Rows from block 3, named by matrix and row number. Rows with one number belong to one neuron. Each number is 500 + 40 x the weight over its row's rms, rounded and kept within 0 to 999. All counts start at 0. Numbers have three digits each. After the name is the row's rms in percent of the matrix's.
# fc1: MLP up (model.blocks.3.mlp.fc1.weight, 1152x384), inputs 256-383
# fc2: MLP down (model.blocks.3.mlp.fc2.weight, 384x1152, transposed), outputs 256-383
fc1.616 110:560500489471467496495426497481438541524467483504499448501468586500423494510407497428520494479537473500491493492536468499456507564438491498520497500507599448469697500493470526512502523446469466492527422552557510553321509566614477493503548510491534500493517506501516486504454522457500510502493467549450474513437524538522514459502526531499498488534545554527508520504539514503476508514561
fc1.617 104:496524522494501609527499572505559504540511481469533501500520474486509470482501509417536508456551485438488462489501521553464527514515497479493496462501507581473438503502498515458524484488500464506471500525473458445556505451542587517449465496437476570495427573634524316463524474519463596498525590583504550527519516500449498429506521541444495478512500509537490536487536564503480526498495
fc1.618 108:476560515501534512565475505496532464494394496490476452460443472480582505498473492545564489476483342481498488476520493425454575543459586504450584498541473485571478500488509502446473485533538486501508500515486446498503528510468466538488488552516501506501456476513498507393451490480519452512526510476501484422509499561473503460528508427482482482492486481531478497500490454545480516496506
fc1.619 112:617471465489473497367498508537501602513550449478500477525631503498499495510622514528515577448524480501551534516545618517516548448591480481506494494483533504515531499531477424464532470376489533510560525532401488499495488499506461561541494454411574481536467484470438500486500516524535513532520471511529509469467509537484405494394489471637554441516476582490504490429499484517459472413454
fc1.620 098:510483474495490467500494508514555422547481308502501593517493399468461445480583468497507500486463479511462528504495543502458511476491510497564511472496573442528492465521519534512540544450482476493514478538534501523502589500497476466516522468387489391548495446497509465510500498453544435530493526502504497498526593416499496499525492596486442518461531500507503493484525430526438519466499
fc1.622 098:423488453519585474503506550448493564499597595477562496493506476521507473580514503472437491478487479408487457500463426554510510520446516529551585499480565566516405501500530493499516395530481554536514558538457500510498519550561494494404513459499530420415526492518535523500533487490479511464490487480500379484535492488500500519473509504487507462543445463493478561479536518463491454514621
fc1.623 088:503604448437490497522578473505527513465463557549492528479502497522487467498484467455583504417602503474569501499503501402498554500394487507505475536464505442449504487520493509528546450517499467558500561501545448472447452438492512514530542484519538497452486517572489481485513500625500448529489445598510481517530393503570498520493510637460503576499515446510530491493523455517489462554465
fc1.624 095:502471516519609538525461419501527544541500439470492555494452509492500554541527515469506497556484501499493528517518435504574538462498533494483567511497492486461500501569527509489509477510480557481502525465505478489508555470510511471412489399469604508489488418500487498453515500493502463515552499451538527501475491480442537480549547508566481531521468489514558500500504460514492500516519
fc1.625 098:408458504493510407516523526545534474467548414485421546607507539382497581496513422541451480500505484491528525497496500529516497502541586482495517492533418505506487491520491516542541538507521491507494530558525496463493493475510571482516429509515511524481547550486494499491501485447511472469544539543467533502476512529462511560477502528484496563476560493511437484502571500502481544471487
fc1.626 098:536521485502504513542533526503500467531527501500405512518501424444489499434468541511500490528514499499436484542527501500562497527450507507491511460519484492479499453499595541552531490530500499465521445486474507467603567541497389423515520541514496501527546512555424495510469525423496454537520508516599497534488500501446493535546500475453392485502466545530477495538452471507572520453506
fc1.627 095:595497505498502501518464525498535529510487598496467413498502493488514378516497513558517550407496558562482411512499487492471504455540472520506516523534588468509496492537446503507465474513441456508504500488480498516479507473504504483486534486505517478480503489501531530464555511495508396512533505566462510573463487503512533363500478478538510470576481579467463498525542502438504536543356
fc1.628 101:480492507520575549481501456484518549500454464479539533472499542502501524489601513453481462508503512455585414485457517451513526496501491555508521507505495575502457501503495496507524400511471562484500514470492503494477499492446479509509457497476496486476477481419464455509434458498526477512516503510520494486430468478440493520479489475493502502504354538524635542558449464510500530500482
fc1.629 092:516514515528436500501462478502549503344485468373550578516493489430469468495515518519498580541506503487498540437516527463529563514533460473524450436500546495484503492501521501523501485547470496622510697380528512627437560479480495484500514524500456488566503493523541431517507536509468474476537437488468461507471498510504475553507593477507535511578553494492505511428534504518497492486504
fc1.630 102:493437517563446508509509549498471485499498494503502493383377501514517495487569496535493502513452472502500503515486525610503508515504482490521477489504379498433536494485513538501533488506500520484511461444529492500477501519400485546532493650502559407458522523570502447551502503484485519505490419514509498423425498467505483422504487483496501499494500517490530495504433512483436487508471
fc1.632 106:493500503474466484425521426436500529514526572516483471574500469513559504492504481526471501524537407507510550502498509578507511465523480461540499505510498499589460519537464501539468470440509481514440531455488504476501575485496517558573446490497481530501510430494541453455493532534490484497475503465474500577497495494609485541496479521536523516346531533549511500526500470487475448476529
fc1.633 094:544509463531503496496540511524472479451499468314470494489508509461585496505505474491475475563519511527548476366506513439497526479520524510445491507492493468488442450524500569483533444500499503500479544449495471596486606490568473495487482483514519540504518504497508530601491534516415488497509556499564540510475500543536503504506500498500510518409534516536448581474539489520567515440482
fc1.634 105:517496596490520428462501484493466523660513529507465543526510502502492510480490538452470446538376538526498507469522557488483471562510504506512500489460467519510539564551508468519546556525508317567492479525553506532502508512496451492506477476493482446493476393503513511523502464574516583481589518515504492505513500491518523456522476535469529328501489406481467547500509565491510480468474
fc1.635 104:507499496482484501514524544532518487529495488519502494483461499495496499497507494469496502428464479497408582613450500498432499439585515521472436483558511476512452501474498459439465566483452477445508500505451507397488465430526522498542512502546516500502510517528601406509419504505563517473532506485479510501551473460587485561513507474463477484504485541568511556520503533424526532498509
fc1.636 110:583398502451588493609476454543502490474481469500424504482504515458513555521440618558551507420497504508441597496494481623458501525507499482533541473510494484455479436517501497550537498506476519443504478430513483454469500451523516477516481501480500514485490518469505483489503529432493539585440508472495549502471505515551519377505527498506501499500510500501479467549480461442495479506509
fc1.637 109:530508501500539495604446542472490541521496515474445537489409525456486525516521551490530496476510515502401394502596549484511516556551441493499467597479518491523543485475483521472555497501511547463395465497428387460494555506482470588517487448450554481491482519525505496507486497568468496477506487501494556466489538439521487509554492519508526543475497550469539529520506502529532499501508
fc1.638 093:473452452517559489475588414521474494499483524541502529513509536484530556491464391444479528535475542579506572497493508515567513492406533528550533614554450496500508540486477503443500535485482504553528500432496506467536625518482518532412517543511499480530463521532572531501485481636498516503488546511543510510452428505487465503501518503426489499523518489491442548522480385483488517522491
fc1.639 106:475534491549506516549460499340509484431490504472526506492494533556466504503500452476500485429489554488500449475536591483456532504485478487582475529499469544493504505499430482500463465527461523499545550582480554424504542551511459538424502541443496511564479446494516484541537473501447502514523505475511477500507490490517523493541598552536576518513497512501500528501487495540494487518496
fc1.640 108:532499500447536470461487499475538521508490530406602519490486500477454502502576633460506607569499478506452517516518465480524532534501498512485496500491533469475509501489506510509493509462543457494527443481535425500511484523539599504477587515501554518412494429469488423528542495519533507504552505469547562485582483502501466533467486544404545525489500481569489512532463556449495531479444
fc1.641 106:556508551477456480472435507506414501509513549501424414493493506506464505495500454428514419510460496514507535519502414506601509479507518499520509519502453498500542510505495450538499488413518527479471475486502506539498457546513526592542528479508475520582489514476503540397432479507491451568506500451436467490630512490428518523500476437496500517494513611489481480513511466565514449490489
fc1.642 106:518469511485416485492501496557500459492488504467507440528602516476501509563492500614503488491495516490525486498484548596501422440500535498509514508361492497537476512446487562512493551463484415560483484575445463606495520494500570498470530514470485516479535456501523422515476487529493572528481557475443364564497491474472503549435453475485508628530540548415582500525477457504552502454495
fc1.643 102:515537495467572513515502481458504585592459438458497419518531519497500525521503494583506504506480555476442477490461511507438574534536534502489465479488495561518490508429499382551474520494498509472484500486541543466573558511464525473501505474528505513527466489505507495489496467502490488505510506550579549440494514526486474552538526500444501512498484494491507501401473478493523505565486
fc1.644 098:494505534531544441502503573515508523513559469513505476488481507524538491607518496498494524564471486529586493525503473485512489575459474504526487547490514529490508502440537460556494544514502494440506500527453561496495513519478490442479490490454401498488520516517447568502489502463500444592500445495510538519557465481492501443559548511520483445522534408504458440479431501505502456492489
fc1.645 107:510473500512523516500513511531467532451500449573489473394486506500487436471552517492540500466534496521511485473499509522485509460533476501445574454458540462466500524511480523548555484622503492496484605461524501499514520472428581471530511419504523504491500547507599551501498495543461504495499497503500571473510556603505539512450478497593524501481522525459607509482471483472504394456494
fc1.646 097:611532471460330501522480537485576583504523435489611464553445517416507437465548456592504509482486443500501483498552525569505568441539443503504499400485385503478509548472511490557459498541496476509553512435472494500518509528504497517473504495538491441487534504523451483478513472581498525529485470479494479503499493511498512465509497487452535477505485505488552483509492561457552491520544
fc1.647 122:454508501500493510504472513525510485511419465412544532466546505521505409493516472459514523472530466564452495429514471477501488560556475467542488500480492491498518510480518651535499504514512485489482529506588470500521523515517558462494474460412494518524392538449493493475489484495494500461498527532495531514451485476493496721480498529511469554524549546496479511483492472503511530509495
fc1.648 104:445608502497487514514496505507341506525476497512572546511495455540438521532507561505474493495415556405474498404582519473500490420491500515478500471469428447505521500504510489551500557449530493596457496477521494507518488519502533464466519532503525407455537551432455434514379476462517500500498597445455502538492536578423435485494428568475447451500506519510507471471533490474468462511511
fc1.649 111:525489498519517517451485393504469421489418558523611547588558542503520472508479567475563465559516541497462543551504525427510507430509504495532463505546483432459565466470504480386550441501503480439544503408527481519489498474465501406485470499487499404413473554504454479445455537532492566517566532460480562493481622434500476457527509548424498573502479517497446481534511483540497511510470
fc1.650 103:442616507431570495505555494495596543466445502520478411468497500387508542460500522492456494462520506417636513562520499399503448530473396462497497515469476505555484537526571487449598505442591494516487500512559508519525507560487478518509486490523500573535483498509616520493495511517505534500512501524525415475608514484544404512463443498499460522505407412552451518501513529469455464507505
fc1.651 107:526490487505472498554474503516468494445528481502534401482486526493619422542507491495500506516450521489527479520501514523535514499477539612508511531566504489551503500484503517449619512478508485485485494498499552470520476450463567502506566549477447511480472520496486511445495528548468418480508475521527489578478542420515509478506439516502561528508446484536539447587468528504498544503474
fc1.652 104:486482459432526532526517524468563514558514510460487503498569481507511530446491479500502530466501469465465513357516620499500538631504511504491544489565494557522501526507456453494509519505519449484337423567516498545499554496468478493560508552428512501419511484571516503549498486525470570517424451518523466533499520489499492443493511489523527448537587496507494499499496488449559472488526
fc1.653 102:508458498480515473519455507453570441629489514523507501469421493470498582531434479455478471464526478479571593614391530451477502468437522436546509441476512432500562514552490485521376441501454508521526467470419500453505501496502521510464517483472501519506593437489519479483549531499467488478488534515500519501500497500513519588536512495503630498520497501514488523523460511497486522494487
fc1.654 115:592491473527514512458515586476500550457497501561418462491468523499544522504523507499494479463496452492525450514498498431489435446550531509549499552530500554528474389505454504491503425498489503476501481517475352494501510580469469482504525511449512498521502491499501560482533535589531523547513504457509478529512462462453526601497496498527513499446484434510512516499476500510503511608537
fc1.655 098:500443495495499446525596573444477495457476491499459506499546392455501481480406453434471475522539493549517545593503478524464664481491521480615519521456513545510385529461463491501468564505492487510457549488480426539501502474448501473501506517534537422470474511499542427391485486613452504482491446510424505510451457476428507511511474500492457449524505499503510496546582491450512509506458
fc1.656 102:510496513466422472498500495507526524634481486473490420500410468379486492503482441533496464489504475460541500501495489637530509499486511504576502477508478496485507432494496510491436517468485471547465406488495552440488466470497515513484573482565447450463450526458547551500441500411575492499553498530444499504551510445476544550509553508409493501532524498496497414521497517523539513555506
fc1.657 115:495522500478431427518560499472501484452521504461503496514544540497509471522592574491497532505519466503466555462499535488480513494546457494576496328505446463498531426534468496479581476502460500541508480483464506515499562540580462519573494524454497600553479532591602480457492482481444495530454453544426474516487510450511467430485480514487478491535506508424491445529535500504547504533429
fc1.658 105:534498502569522556510488526413593510508531494507540467529520501397499497509534556583520518551508520497420492499511480516524444452527568478504490579460480517494502510501496520505495531478519500569544507500504478502471491480495503486453453482453503490413572526500481459419515456450505503506460542529498460470468603500424494488604463513525498510528423438487459418489495490491503499483505
fc1.659 099:499481504453560578529491498475521408521490488487475462656584478468552513439502522464495577531514510391488502443433488518562516502548527528489502432494566513540625480529438634519510492498541616494417493533534513386445434476521501479461500446508505456544397495523522483506492502454456446522449544552531468471577496489511490510494481441526490471527509505534483476505497479495501464477521
fc1.660 094:475498470504504522528492506497479537513499494517435543481474447479474510557498511576497512505508465482495498487445516534507571382504430468501461475474579494465502488584477502515564504500455515427518488524463484495487418477510528441526546475500426548439543500585513521546500510537381528464551546554415494500572512427608586504527510499505578479451481495344539455439491475554503500506499
fc1.661 108:450527471505484525501514497477491517533527479461508452538480473566547581601521504473517533482519524493530508582507497490526500475521478499488572468397500430499530494484456571492490502492496500466476483506481480445492487499459520465507564533625518555481453467493489483498523460585448470517492524515534489536553523493481510496488531522500504483446561503509511500501572525446427582499439
fc1.662 101:511519518449475524546470523503515505497499495519488445484488513514491406501427497502488415468494536500489498514452584514495506506515523566446510439397514510517511496511472563585553512537456504507405502538514490502525524500478458662488496495523486652480506501575521439482481534476454448504492428462512427514515502437520477509516550484544543522503536475561448447487525481521533496483500
fc1.663 107:537445493516461503501529549505520484489492601471692504489439464510508517500501405510554582574504500500502502500492494498498477496574532467526582510496529503493493528505385529510501507497500444539610466476497502484457527480443474471483524528504538497478506555417524501519482505436430526500548481504371456476549504512511450462545522496438455460481475481483477521510478491455526440445504
fc1.664 094:490470421538542497490640539520503549543509502497480496465487474442508483493503466470478481541504424500502500537540483466540584521475446483552499500459477532500519519510442509530406496450504464498487434560477419538510490526508499505471441492502401555482533425476484471497546514546514483595482481528497550511518474450480455498497500529424501519501493494504512493447529502510508485547544
fc1.665 097:514436545471486490573508598512549464503508489445456497498413491494514519495538559507425496494541501459577527472510495492489488503567556536512514453454473509456502523476497432464525366475460530498501445553422506489498455553502492499511507538521508621560502505501487511509484480498460516557519513476520494482493479458404561500508497567495505506511503445481439503451505476502524474586502
fc1.666 100:481503518473485515477500489489503530484545533500507457497429567494498478478522512534500483486605501464498515513560500499474520457468458430512431499477525466462471491659577496542485524516401458490500547488489476518491487596512507538508507428460539477498498535576603517540493520477503453464477467498441481567524544505506486502472482453541487460566499513502500530482511494501510496550487
fc1.667 111:525507514538529500498383497512510457479513484507512474452512468495496462442460590429504512444471473496545526521522505485445502488432507485478494481531523531552488508503469546499501358509474584510470503494500546509535501505508518462502473399559446496458508519557508471434528500504521512511485515508461526447447440502387490509552506498549485505500493485476548491483499485536468459495547
fc1.668 091:541572503532477492492556510472504489379496485490523496477432515496426548456529472499522527496488486436581476518501486482462509516560527532490500529493542479481547527527464477459561461538505614427529491588478559535644454483522479481500505518526501498511584506483500442486514453547505537481500442444474516472542532552495531528501439508411528517533370486456586493500500481493490497524516
fc1.669 097:507500476468498526444525482513362511474463527441533515441562505458508494481527539525511502477453623562498471507536491493445523482537542363503494482499499515508494490497451476518479432470489502481521503439435565506429439560509507497536497477429503529527453487500468500470419511479513490464489500487512483521486506531524402523569474417466505556551551481581514554569494480515539483387465
fc1.670 093:490510487452514499545465496490553478495520574484438558505520500501523457447494432529493570530498482528533567458438471511512467505498496494501473486502519447504540541507522515431493457511527505479472506510480540463501443487509543482575499513500496483493521564484485492484528465500491503472440501500473477463475559527523512571543412475511512564473484522484485498453627518498498486449461
fc2.616 106:517514616500497484494532522447512553502558453472498503545498500474456501502509506564569488503582495494528534450516568442467456583513503504577481456498483509550506587524482529488483638489476477445475530431507497490503508566518424494490469495506513514509504500498515504419504475503454514562403507442491437501511491414525500480471500503473489543493592420530476515487489463501591521430493
fc2.617 100:427443549480621508492460443476492504467515453442451508454471513499472498450521534483478498500481569460474424501563493455444547433484491487518504544476462542500497515469476504522545574493509552500433500508423500502421504509521503495573558512479513442499491549541516489525537493464492462456439520504499480564489477515501567497479483564512500470551501470523425516534488499537531498491462
fc2.618 098:539498579513493501482527418433477476485503502494482531499462477539485527537534455503427494526561567475551578395424531491475507494516494490430549453508531493520448492539499526470427494498509377490480489499487471346500504509467468500498484457486521497520542470646501500547523557489539463451458516550524454500550473388441497563532538501532515528436501509508587494539480444475505483546511
fc2.619 101:497532495412513513498515510451477491520521470468457467493510506470471630365478530678509492456583499520499538501528505471499597510509502413514465508541514535504506505492441546431494491489525476499498572471555443507499457505502505501511479595483436507365502499500413469561448497551543480488490450470463487482479488528513510493472479486524441494499490547560427472481503492435427510488534
fc2.620 102:480517500494521485545589402589486413504451487544455455499510510498541510557600482476532504499482524489512486546500434512497499512518513506546534502582571463516513495495556494468505460580524485532435508494418485541542432517466516573521492507436495573475498486431517517568581494567525421518643501480544442456485530489486499508587487571520501518424492400501516506502522511458531513510468
fc2.622 097:448495519448512496443412450487532541503501501511497535525549490499515491549489454528483462476529497515481493504590520453501541499501500428476457490538522525544549488485490503547452479462467493598586545506460500527614485559512528392475512500517484486586631476512536517516504488483500551498503340515521433502501520549561455533491515503514515507556526483548442407405500501500476504526462
fc2.623 092:506537450484593513516531446479408525487515422550481461522505527491510504508502481565544519436490453492558465481525531455462523523502502490499492488499422482521396480499429462477600555468500490537489490468497498574473548525525495527418558499508503538549491486485464500509486538529504535542420520456451424474480619463511494490459524482475501446557432451516498541439527493472492589492488
fc2.624 101:459454475523521487489541508537506575376468498497455513528533512488470509494476446520421512515502394504471479473479501497558511557504547616483478539474500520531578531488506555578509487499495568564574559421508503501491528537479542496559500503495491515496536455500456585579478430548495442482461534481542502500437478506489438484424512533500522522444483462546455494500503497482489551493570
fc2.625 102:494460498545381488480518502510520521577492396455557486541468486472366411518494486428498506328503532567526471446482499516506572504504472511509492380584548496567492533459484518502430475461501454516588465500506500507504537507484533601405484490498536535527447639557491499500502459484468516507511529534494517500534502475376510494499471419505480498499545410489500528521501494512500572519497
fc2.626 097:419516496513478508430483421476538495471461548461497379498622509506418474482624468507501419520558493525528537483446617584408477464502472536435560441506526517502480451513504495504525489482520498411505517528558527502471498494504499487604499469530487487488538444530512466511504522436465469496481494355490490483503461516515576494556497533493484513549508516505489457463496457500500472534496
fc2.627 108:489596446523518417456447507504498537463506470528552508466465478532442532535477494584518485490539468499525433492486470504473521500513443485490487481510431362448511482501506451503471544464505476505486518509525525509443477496589550471529489512506531526503541558483484502488432508582532565500542506516488533425427510512539501465521416515531528551556510496472491443416442475478488448521485
fc2.628 095:489480525497476496590581462551486510507549501510503478469441502447512514491464453559479496555500497530533503542479376500464478496553556503536501443607486500501508496504563485587523532537492532444517541466596535414616490510512516458524495476489518486504519550449542440438503477561503463537507491512479515452442561484447495554541504492521440508465423576498456450468477562584394527500499
fc2.629 090:519452457531446446536499507471514507502537526475496527501502528615513505545531500488438486478437467496519489519491510513541521513498489482484500522619486456466470393541500394439517464540333454459515424489492544494511512506567489513484500489530427412412496474450555449490492483498504474519578511545479537485498459517496547523554508529499483516506483571473508436543494531556484481549500
fc2.630 094:509503476474504516574471483499510501483470516473563459520444480544511519517500490547458516422444526491464507504521498439494506515488549493519454492464530511538521481522536446481475503465477542429441508542541493497449512511575592460539517466446517511485478529601507497514474479534510512502424432529447487487443481509522508513414512507521473466561459424482495502468596498478479483554579
fc2.632 093:501542519558500511453532504562493460479522486486482470510460560441515525502527509561506527532496511528524474536496518467436550459526469491505459526473523478538456491551535464462500466522520499539588489524452488504502490460487526497481468518553505484496470541474500502533441490495507511461477460488584498527548490515503547563471429436507465492507487461499550541515611531378478499473474
fc2.633 098:443498501528516497465463480445473447488503500522509562526490513509463449442495483532520511541531529519553411480519555496500458426433470497489532470527517507501485489507533456489553464488473449556538446544544552469571471495602509521508410555500524493529443469502500569494538531454484492490449438468514456519481508480518528501491468494475520540511481487560500501504442420509496558536442
fc2.634 103:475418487452489507617501458455506491502488467559480543491483528505503436484415546489511471517502523458523523425475506497493470531460512517509588485442531470500481515573548551576485474522529513405499442426533515538457452514522427464481484491517478493481504472495500441470484506483478583543448553538439501490492513459461555547517482522552543537430523495524500464505435413586474474499505
fc2.635 099:393545520505478485472511424497444448511471441548506489517511494501459513474578547513501498493552485587529476541528561486497511502509438473510534516473478483531508453500501492492537510519513501575508481472480500496508471470436461582498523500497514493546529502503508445483501453505492486507449450486571500559517483442567500493548395427457460562423514498538519591555459530502465537495514
fc2.636 099:459462514479487587510504538563522509548500492492522506485517472535633546524481512505487502495403465504495484509472500526597530494480379513580483483533544472481496531491591539568500461536491535500485538497473500491545543493560497520487533456502543464493500475502441594494522507555496491464486426474468519458564510466495543494492570457463515507493503490501509425543489536505514473496471
fc2.637 100:467527473501468514499531497442540479499523568498515493433505492457513488454517478506517442497476496560573474501509487442501500503515536516506549553451499541474590480503514515495490506478500514457515512509515462558568470454446459479424480461485523503577525506614472487590494492504477525513450519511510484518496546493475480504447518501483513475485519455469483478502562468500467431484491
fc2.638 100:549480499500513535526478462491466500519496489532515594470527496489615515522503558382519463506500559496494531511553497437458524494510461477558478504521510394503520400606521479523514497518522495534580487456487525543534420493520458454511470501557504495557533504456498457522499484508608510498488567461499562491446522469443527475528492509500511515492519496540501541532497487511494534463556
fc2.639 103:530590516471512479368489505448483550501553521508531523466584481465532525493457498586398521485600499550509491524517522499533503575526500443495475456489507534540457491465519509475458546499446426539508501497497480456482523547480497526492618490482551503498580492501502492468524525525527533515496530549511598488509511487456535523477499518507485457530531498547530433521488474599449548502510
fc2.640 095:506596502501442483521499481500465519503501460448497394591373580525549504521479489526498468520578466502510491569515526503496434465550477460470450443528524498476488479505438457527482556459543525511541514539502494498488519499511489489513536493519507500504522524459640500509506502596463440544502554492494487450510443478533504490476498499582514403499508477520545537545465454545508500495501
fc2.641 105:499503443493511507531489475487585462496450536477515496485545414418473505503478482502465515487453520508491626537454555450510515506509564551446512481498572482500460548511492488494497497422504507565533496545493433483489576519510505516442520461497566518448497510501504476482578457396548497499471505466532531502471499529498448500536545481471508402513501514477469394516501511511478501522438
fc2.642 096:524486510502533594563470565416500606486497535547549519507521514490492466491554512439535454509492439514505460472521474543516490458504454494508543519471435493496515446480493509483561502650491401569515518487502507457476516481488513508497545500452500470486479590574452498472501480503474427521449551500529509458410492462423486447496502596376508581563460487502508479513420560526510521566576
fc2.643 095:492570450567516526531429444451481510415494519480519487549499505533538472534565463483489475473519502483539502463540526631479473513529494564353533520518501505498541513456500557491474493496446515497439419558519523489496536520432513402484510542506521479428535487507525537544505485567468430468476503464610493456515423484502492484571500517482531529519512516443513488498477501501529521515556
fc2.644 094:500515460502501498469598521517473589470500521433557517485489490504595443501419431574484486439517560456512503505514499489506520499501500500505499520498531520514534548502471450501447525476424522499511532498508529489516497517498498432446498533497492522474493515484516558531491509581505562552524510515472499479491501483470501447534529476562475502579501471482491530498519463510529436373518
fc2.645 097:511629428458522498468405513468596490443524452594512534492536494487465510504479447509502520453535492502496494532563511497488515524484504486475488488525493512539612472489506507501522505498504576528562487524538483442497561518561544510436500458496500481521466528507522460414446459505577526439425468483501404528538498497487561487505514482553450494553537443516513480407489456455490478514556
fc2.646 098:517476547517563577548491499500505395541474493501495508531489566464517422560561509500566530460520435492498516524518572441500428500529533464494569514507402493438496439501497495536456483440444475474456505500477491536537469502451612489507497556501478495494493421481463527494477449543544568525534502561560510508361506493501490593497534615509552536584439561498491499493489528445506522504489
fc2.647 093:508513468453495474480495500442499551531513562531620551509407515583494436500481510501456524487478540557508500486480630492547487512528521502523484581506493473481463508481493506527476506488488542507449550439525484487485498501473450510470501444461411470504491512564483540513446415477496486488511559492498493402494487490470477493465456495422544497558507540552504601466455529460496500526478
fc2.648 092:502477521467476492477504593483430514421504491479537497497540403482477505488607490440533472511513494488443510557465496528523545481420488502587465451480519550529465388505505477540427552501517500499540504491432500510416551376543490499530589376505514458497483467496464543516524551472482491522431545473486522502494548457510497454504489497478476505493542533412508483561513479576524466651562
fc2.649 090:499526515498465509436513499525493471496474448494486547535608505500581527534497442500509463510459490487496532465555474572446497507446431519542501497543520492471489508501459463535497508584501466419463530556473502602458490427449495481494411466542531475502559516464490507500530456481553502427423489508468474516461448409538508509485531441479464474525535514471536516487523511552489503504485
fc2.650 106:563482490515452464484461519487477482536500524516498465498481533495459503476590508412459505544521539515472490508407526516496505499505461427508435469511410474406481493501478536464454475509491505489553529589498491429557419498501502540514476513527527511565535465507460496536445472548455595478499518445481443469541514499420530472465502498504498476483496455508618460504581519469459501511512
fc2.651 104:500538527543492606540483468534496491434509577527414516453499571465481438515498478507494520522552578570523421567509472493540490469483481500554553558498523488454494496532534485469472505503477500498438556447543501501491484464519479524582501478523521509465502506501479436521549449517461404487545468477410503616488495513492607589541511469448468480475489510500528499488502454517473528463502
fc2.652 097:515485491459491480527535443508498496561481502466508491503438500523425436448546471508461515544499487511455590381475508492474507518519418497508529479495498471540570622508404433490494509487557500485579497473511481529624568492419508436459473530497397471526507559505466506448456520510471487458552498499483475532531525491547497487475547506541451502550506501548525504551512508420492525497507
fc2.653 100:483522500521462538506501461478570534494519470473466553397559490431531462398524463513488441518505454499484475629599492496437535482503494498502423494493488580483525545549489479497466521508535467423487556450501514476548500437471516604523515500524514550459546537519501575486490516543496522531506499437516429471486499449459490527514528472481489486497497517456483482506477533501459453472435
fc2.654 098:498476437498497530516483533459440384499436506455441514499475398576470564500495533471509482515530508470417489625620529521434461462555461495390547479442548501527494526468488500517498553502530507527509585456505508417489556497480502519422446510423501505479519503510472559583422453494480472503500540492481540539577503513524509496501545529517494496478457534492496451501426544515462393432510
fc2.655 111:418529504548493509514524484530542513490496508353557487478485506509506486393563494517474645496457449509523552501476500494512508517513466555474500507505479605571484561485562471507500528519487425433500472473454435516500512481439543486512429474496532447492453537499575464520381517505550416487506511498502506497442517512525521495501532515499487512511536465470499492498500496479486518501510
fc2.656 107:514445450547495552567456484486492478471545489503542489544508470518497450552478500531514507349507570517508465451369503472501495474506518500500489470593511527514534439500499474530555586497496563528527498469455522500493524535424477496500584548540500467481514486510500488505456547479490462576577506499461482429493489465528514612495525477502555513465500524534597559494459494524491554536484
fc2.657 104:460442543588537457466502497454571498541495500488478535502519518473493493499529486500533484524531500483414536430492507470514423538521511519510483478501483424498498535478424523503481492463509491447510481527518498505573473557527472466473520499484508488494536529589525502569497503489527499513545501540529556456551487491532478450444560486550580459523497435567498494522452461583493485491550
fc2.658 095:501511514502498386528446533506501466564524499514529526437507467500473420507455521453517471511419504492456550540573487500523506504580546383525542494478507575510471499408483489475498519455488626472458510497516441478538503552461487493445589489479541604450444540498520473509476522499549516517477514501512507504500505391508492565465510501488439467479496499495537540501499533498518512485487
fc2.659 104:465461475476504487514448409574516501560491540451507499509415554538509502533482468506474501452524465464503503501533524525388487500612499479505486461477493444512540497405494580485441503527518535460469458473478481523412554556439521511505492535532482584515465473497456495513477534520507548473578366487409493580501502469514475497499495476503484502515495505475511517488496561443446546452476
fc2.660 098:598508570529464481516491444443455495577475523327505443514519506476510531500487483594537498448461528475527438492407507505484457463462502515506539575477488498508478500504492477449488484480501471455547475476484507555502547502491500538500524410504514478565500524424492451522553515491506464503533505514462514483521493500502494503508504479456477511414490437492508484567410514470507413530430
fc2.661 111:499455513552483524571530481511471509507492468536501506467486454481496519506535502468436523492537533502478485471490513527541527513401507523481515490518516479646394516442577479543497504521547522500515545441492512486430516495521522501579474538486631495505509501547536500516496527504471447475431423483630500489498496523512501485499515497523537383539448523527540493457407505476496467443502
fc2.662 102:443513500527599453494505417508579517527504489565491529462584492424490452477510468498503536484511488491492537481421513456438499588473470456493456398536499564512495520502576503520536479453585511552474526523452496476482440509436501489413573517440536497494504508527514522426490558504510504507500495422471575522399516493446494496573503505505461460509501484435524512583507445475511449537509
fc2.663 110:486503569517521559524458507506472548447528497493523502481563506497412516505533554527490495461500497371604487484524479498464520501504456505485509455515558524494500440564570532522494467499487455421500480508495506471483471416498623500469502516495539549361573503506492494561538504484495497535653512488467471511512491507514493482465449474460400479514519475456488518543480504588523546506457
fc2.664 107:504483499500465441535486466526524467546402537537460468518524508494509586526508485514475517506510491511392495539471498524533492490482599462499594492514504478485496493465556493451429420543500493477406526432415520467501540497622522509496440504526495535440503490516506484503514501497461542547563529499549492483476541534486500504515462493561472453498385500570529459423479470508501504549479
fc2.665 104:506471471504564500531517433495561498519524459518469507501495501536518475581496495367497501516495512501517514516533481491477525592490507483478540488613517559545528486505409524612504539504505610523569524469498449431526513494477496522565522492506526487489504546520399507506374511475468461516523465560507494466506461560475482478484465644447445482513481521516516476420505501537457496502501
fc2.666 106:443439505480385547517568494430496501525506529498481497525505559379486474513492520486538466560562477514608506501436508518464500463451501508469504518474509572486507510499535497465519453444515507526548520500520531563498510474540547574503529401597560531461492529470581506503536476535500424512558515491502550505518495484499488469483542472523437469521447524438506479487499476504562424557472
fc2.667 104:578487419526530530515456519576531507491492523490490492489533537590465507513497513497497522497483530584569539495522473472490488571517521474490513497462525448547559465494569481510500537444405498448556488500522391510488508553481530506508485504493544482499496480479468514458494501522518504473515496455396490541491403423500513535506530506508497560482479549521502456483506570536443458495509
fc2.668 101:522507411478501643537486495498475515604515444531543505497381564512579485505514514493492475447497510533510500551616504504508478491526503480508518457495490499542641544449499475513501462481482518463390503527548499528486550580494507516540480556548470503444541496537533489469560578468530470485524499505569494446484501490528502557501514511477570500510480521474526482490517514414499374452536
fc2.669 096:475474508496454507486509491491505478496513540452417503490501506468515420506446531456533501510480497435488471439491582554477511467492518497541501501458524551503479522520494449387519481457484559498511518576562495463505445502495439511478460541498530407446435464509561477546512475489505464427496536501431543547476501468513488485541592479482532559465500507496461501505522572535538500413479
fc2.670 101:516509561478474505514440498530544510521492514579472505467523531515509499468515438560501437515515521439511459547527539460474563462499508440570501492491574522491445499501482499499431471387468486537541520514503514460500424442501488614467556474547514490418469498561527579569517475503596500500478475510526437514491438463529488458483510462538505475424469509498551503474580494483463461549512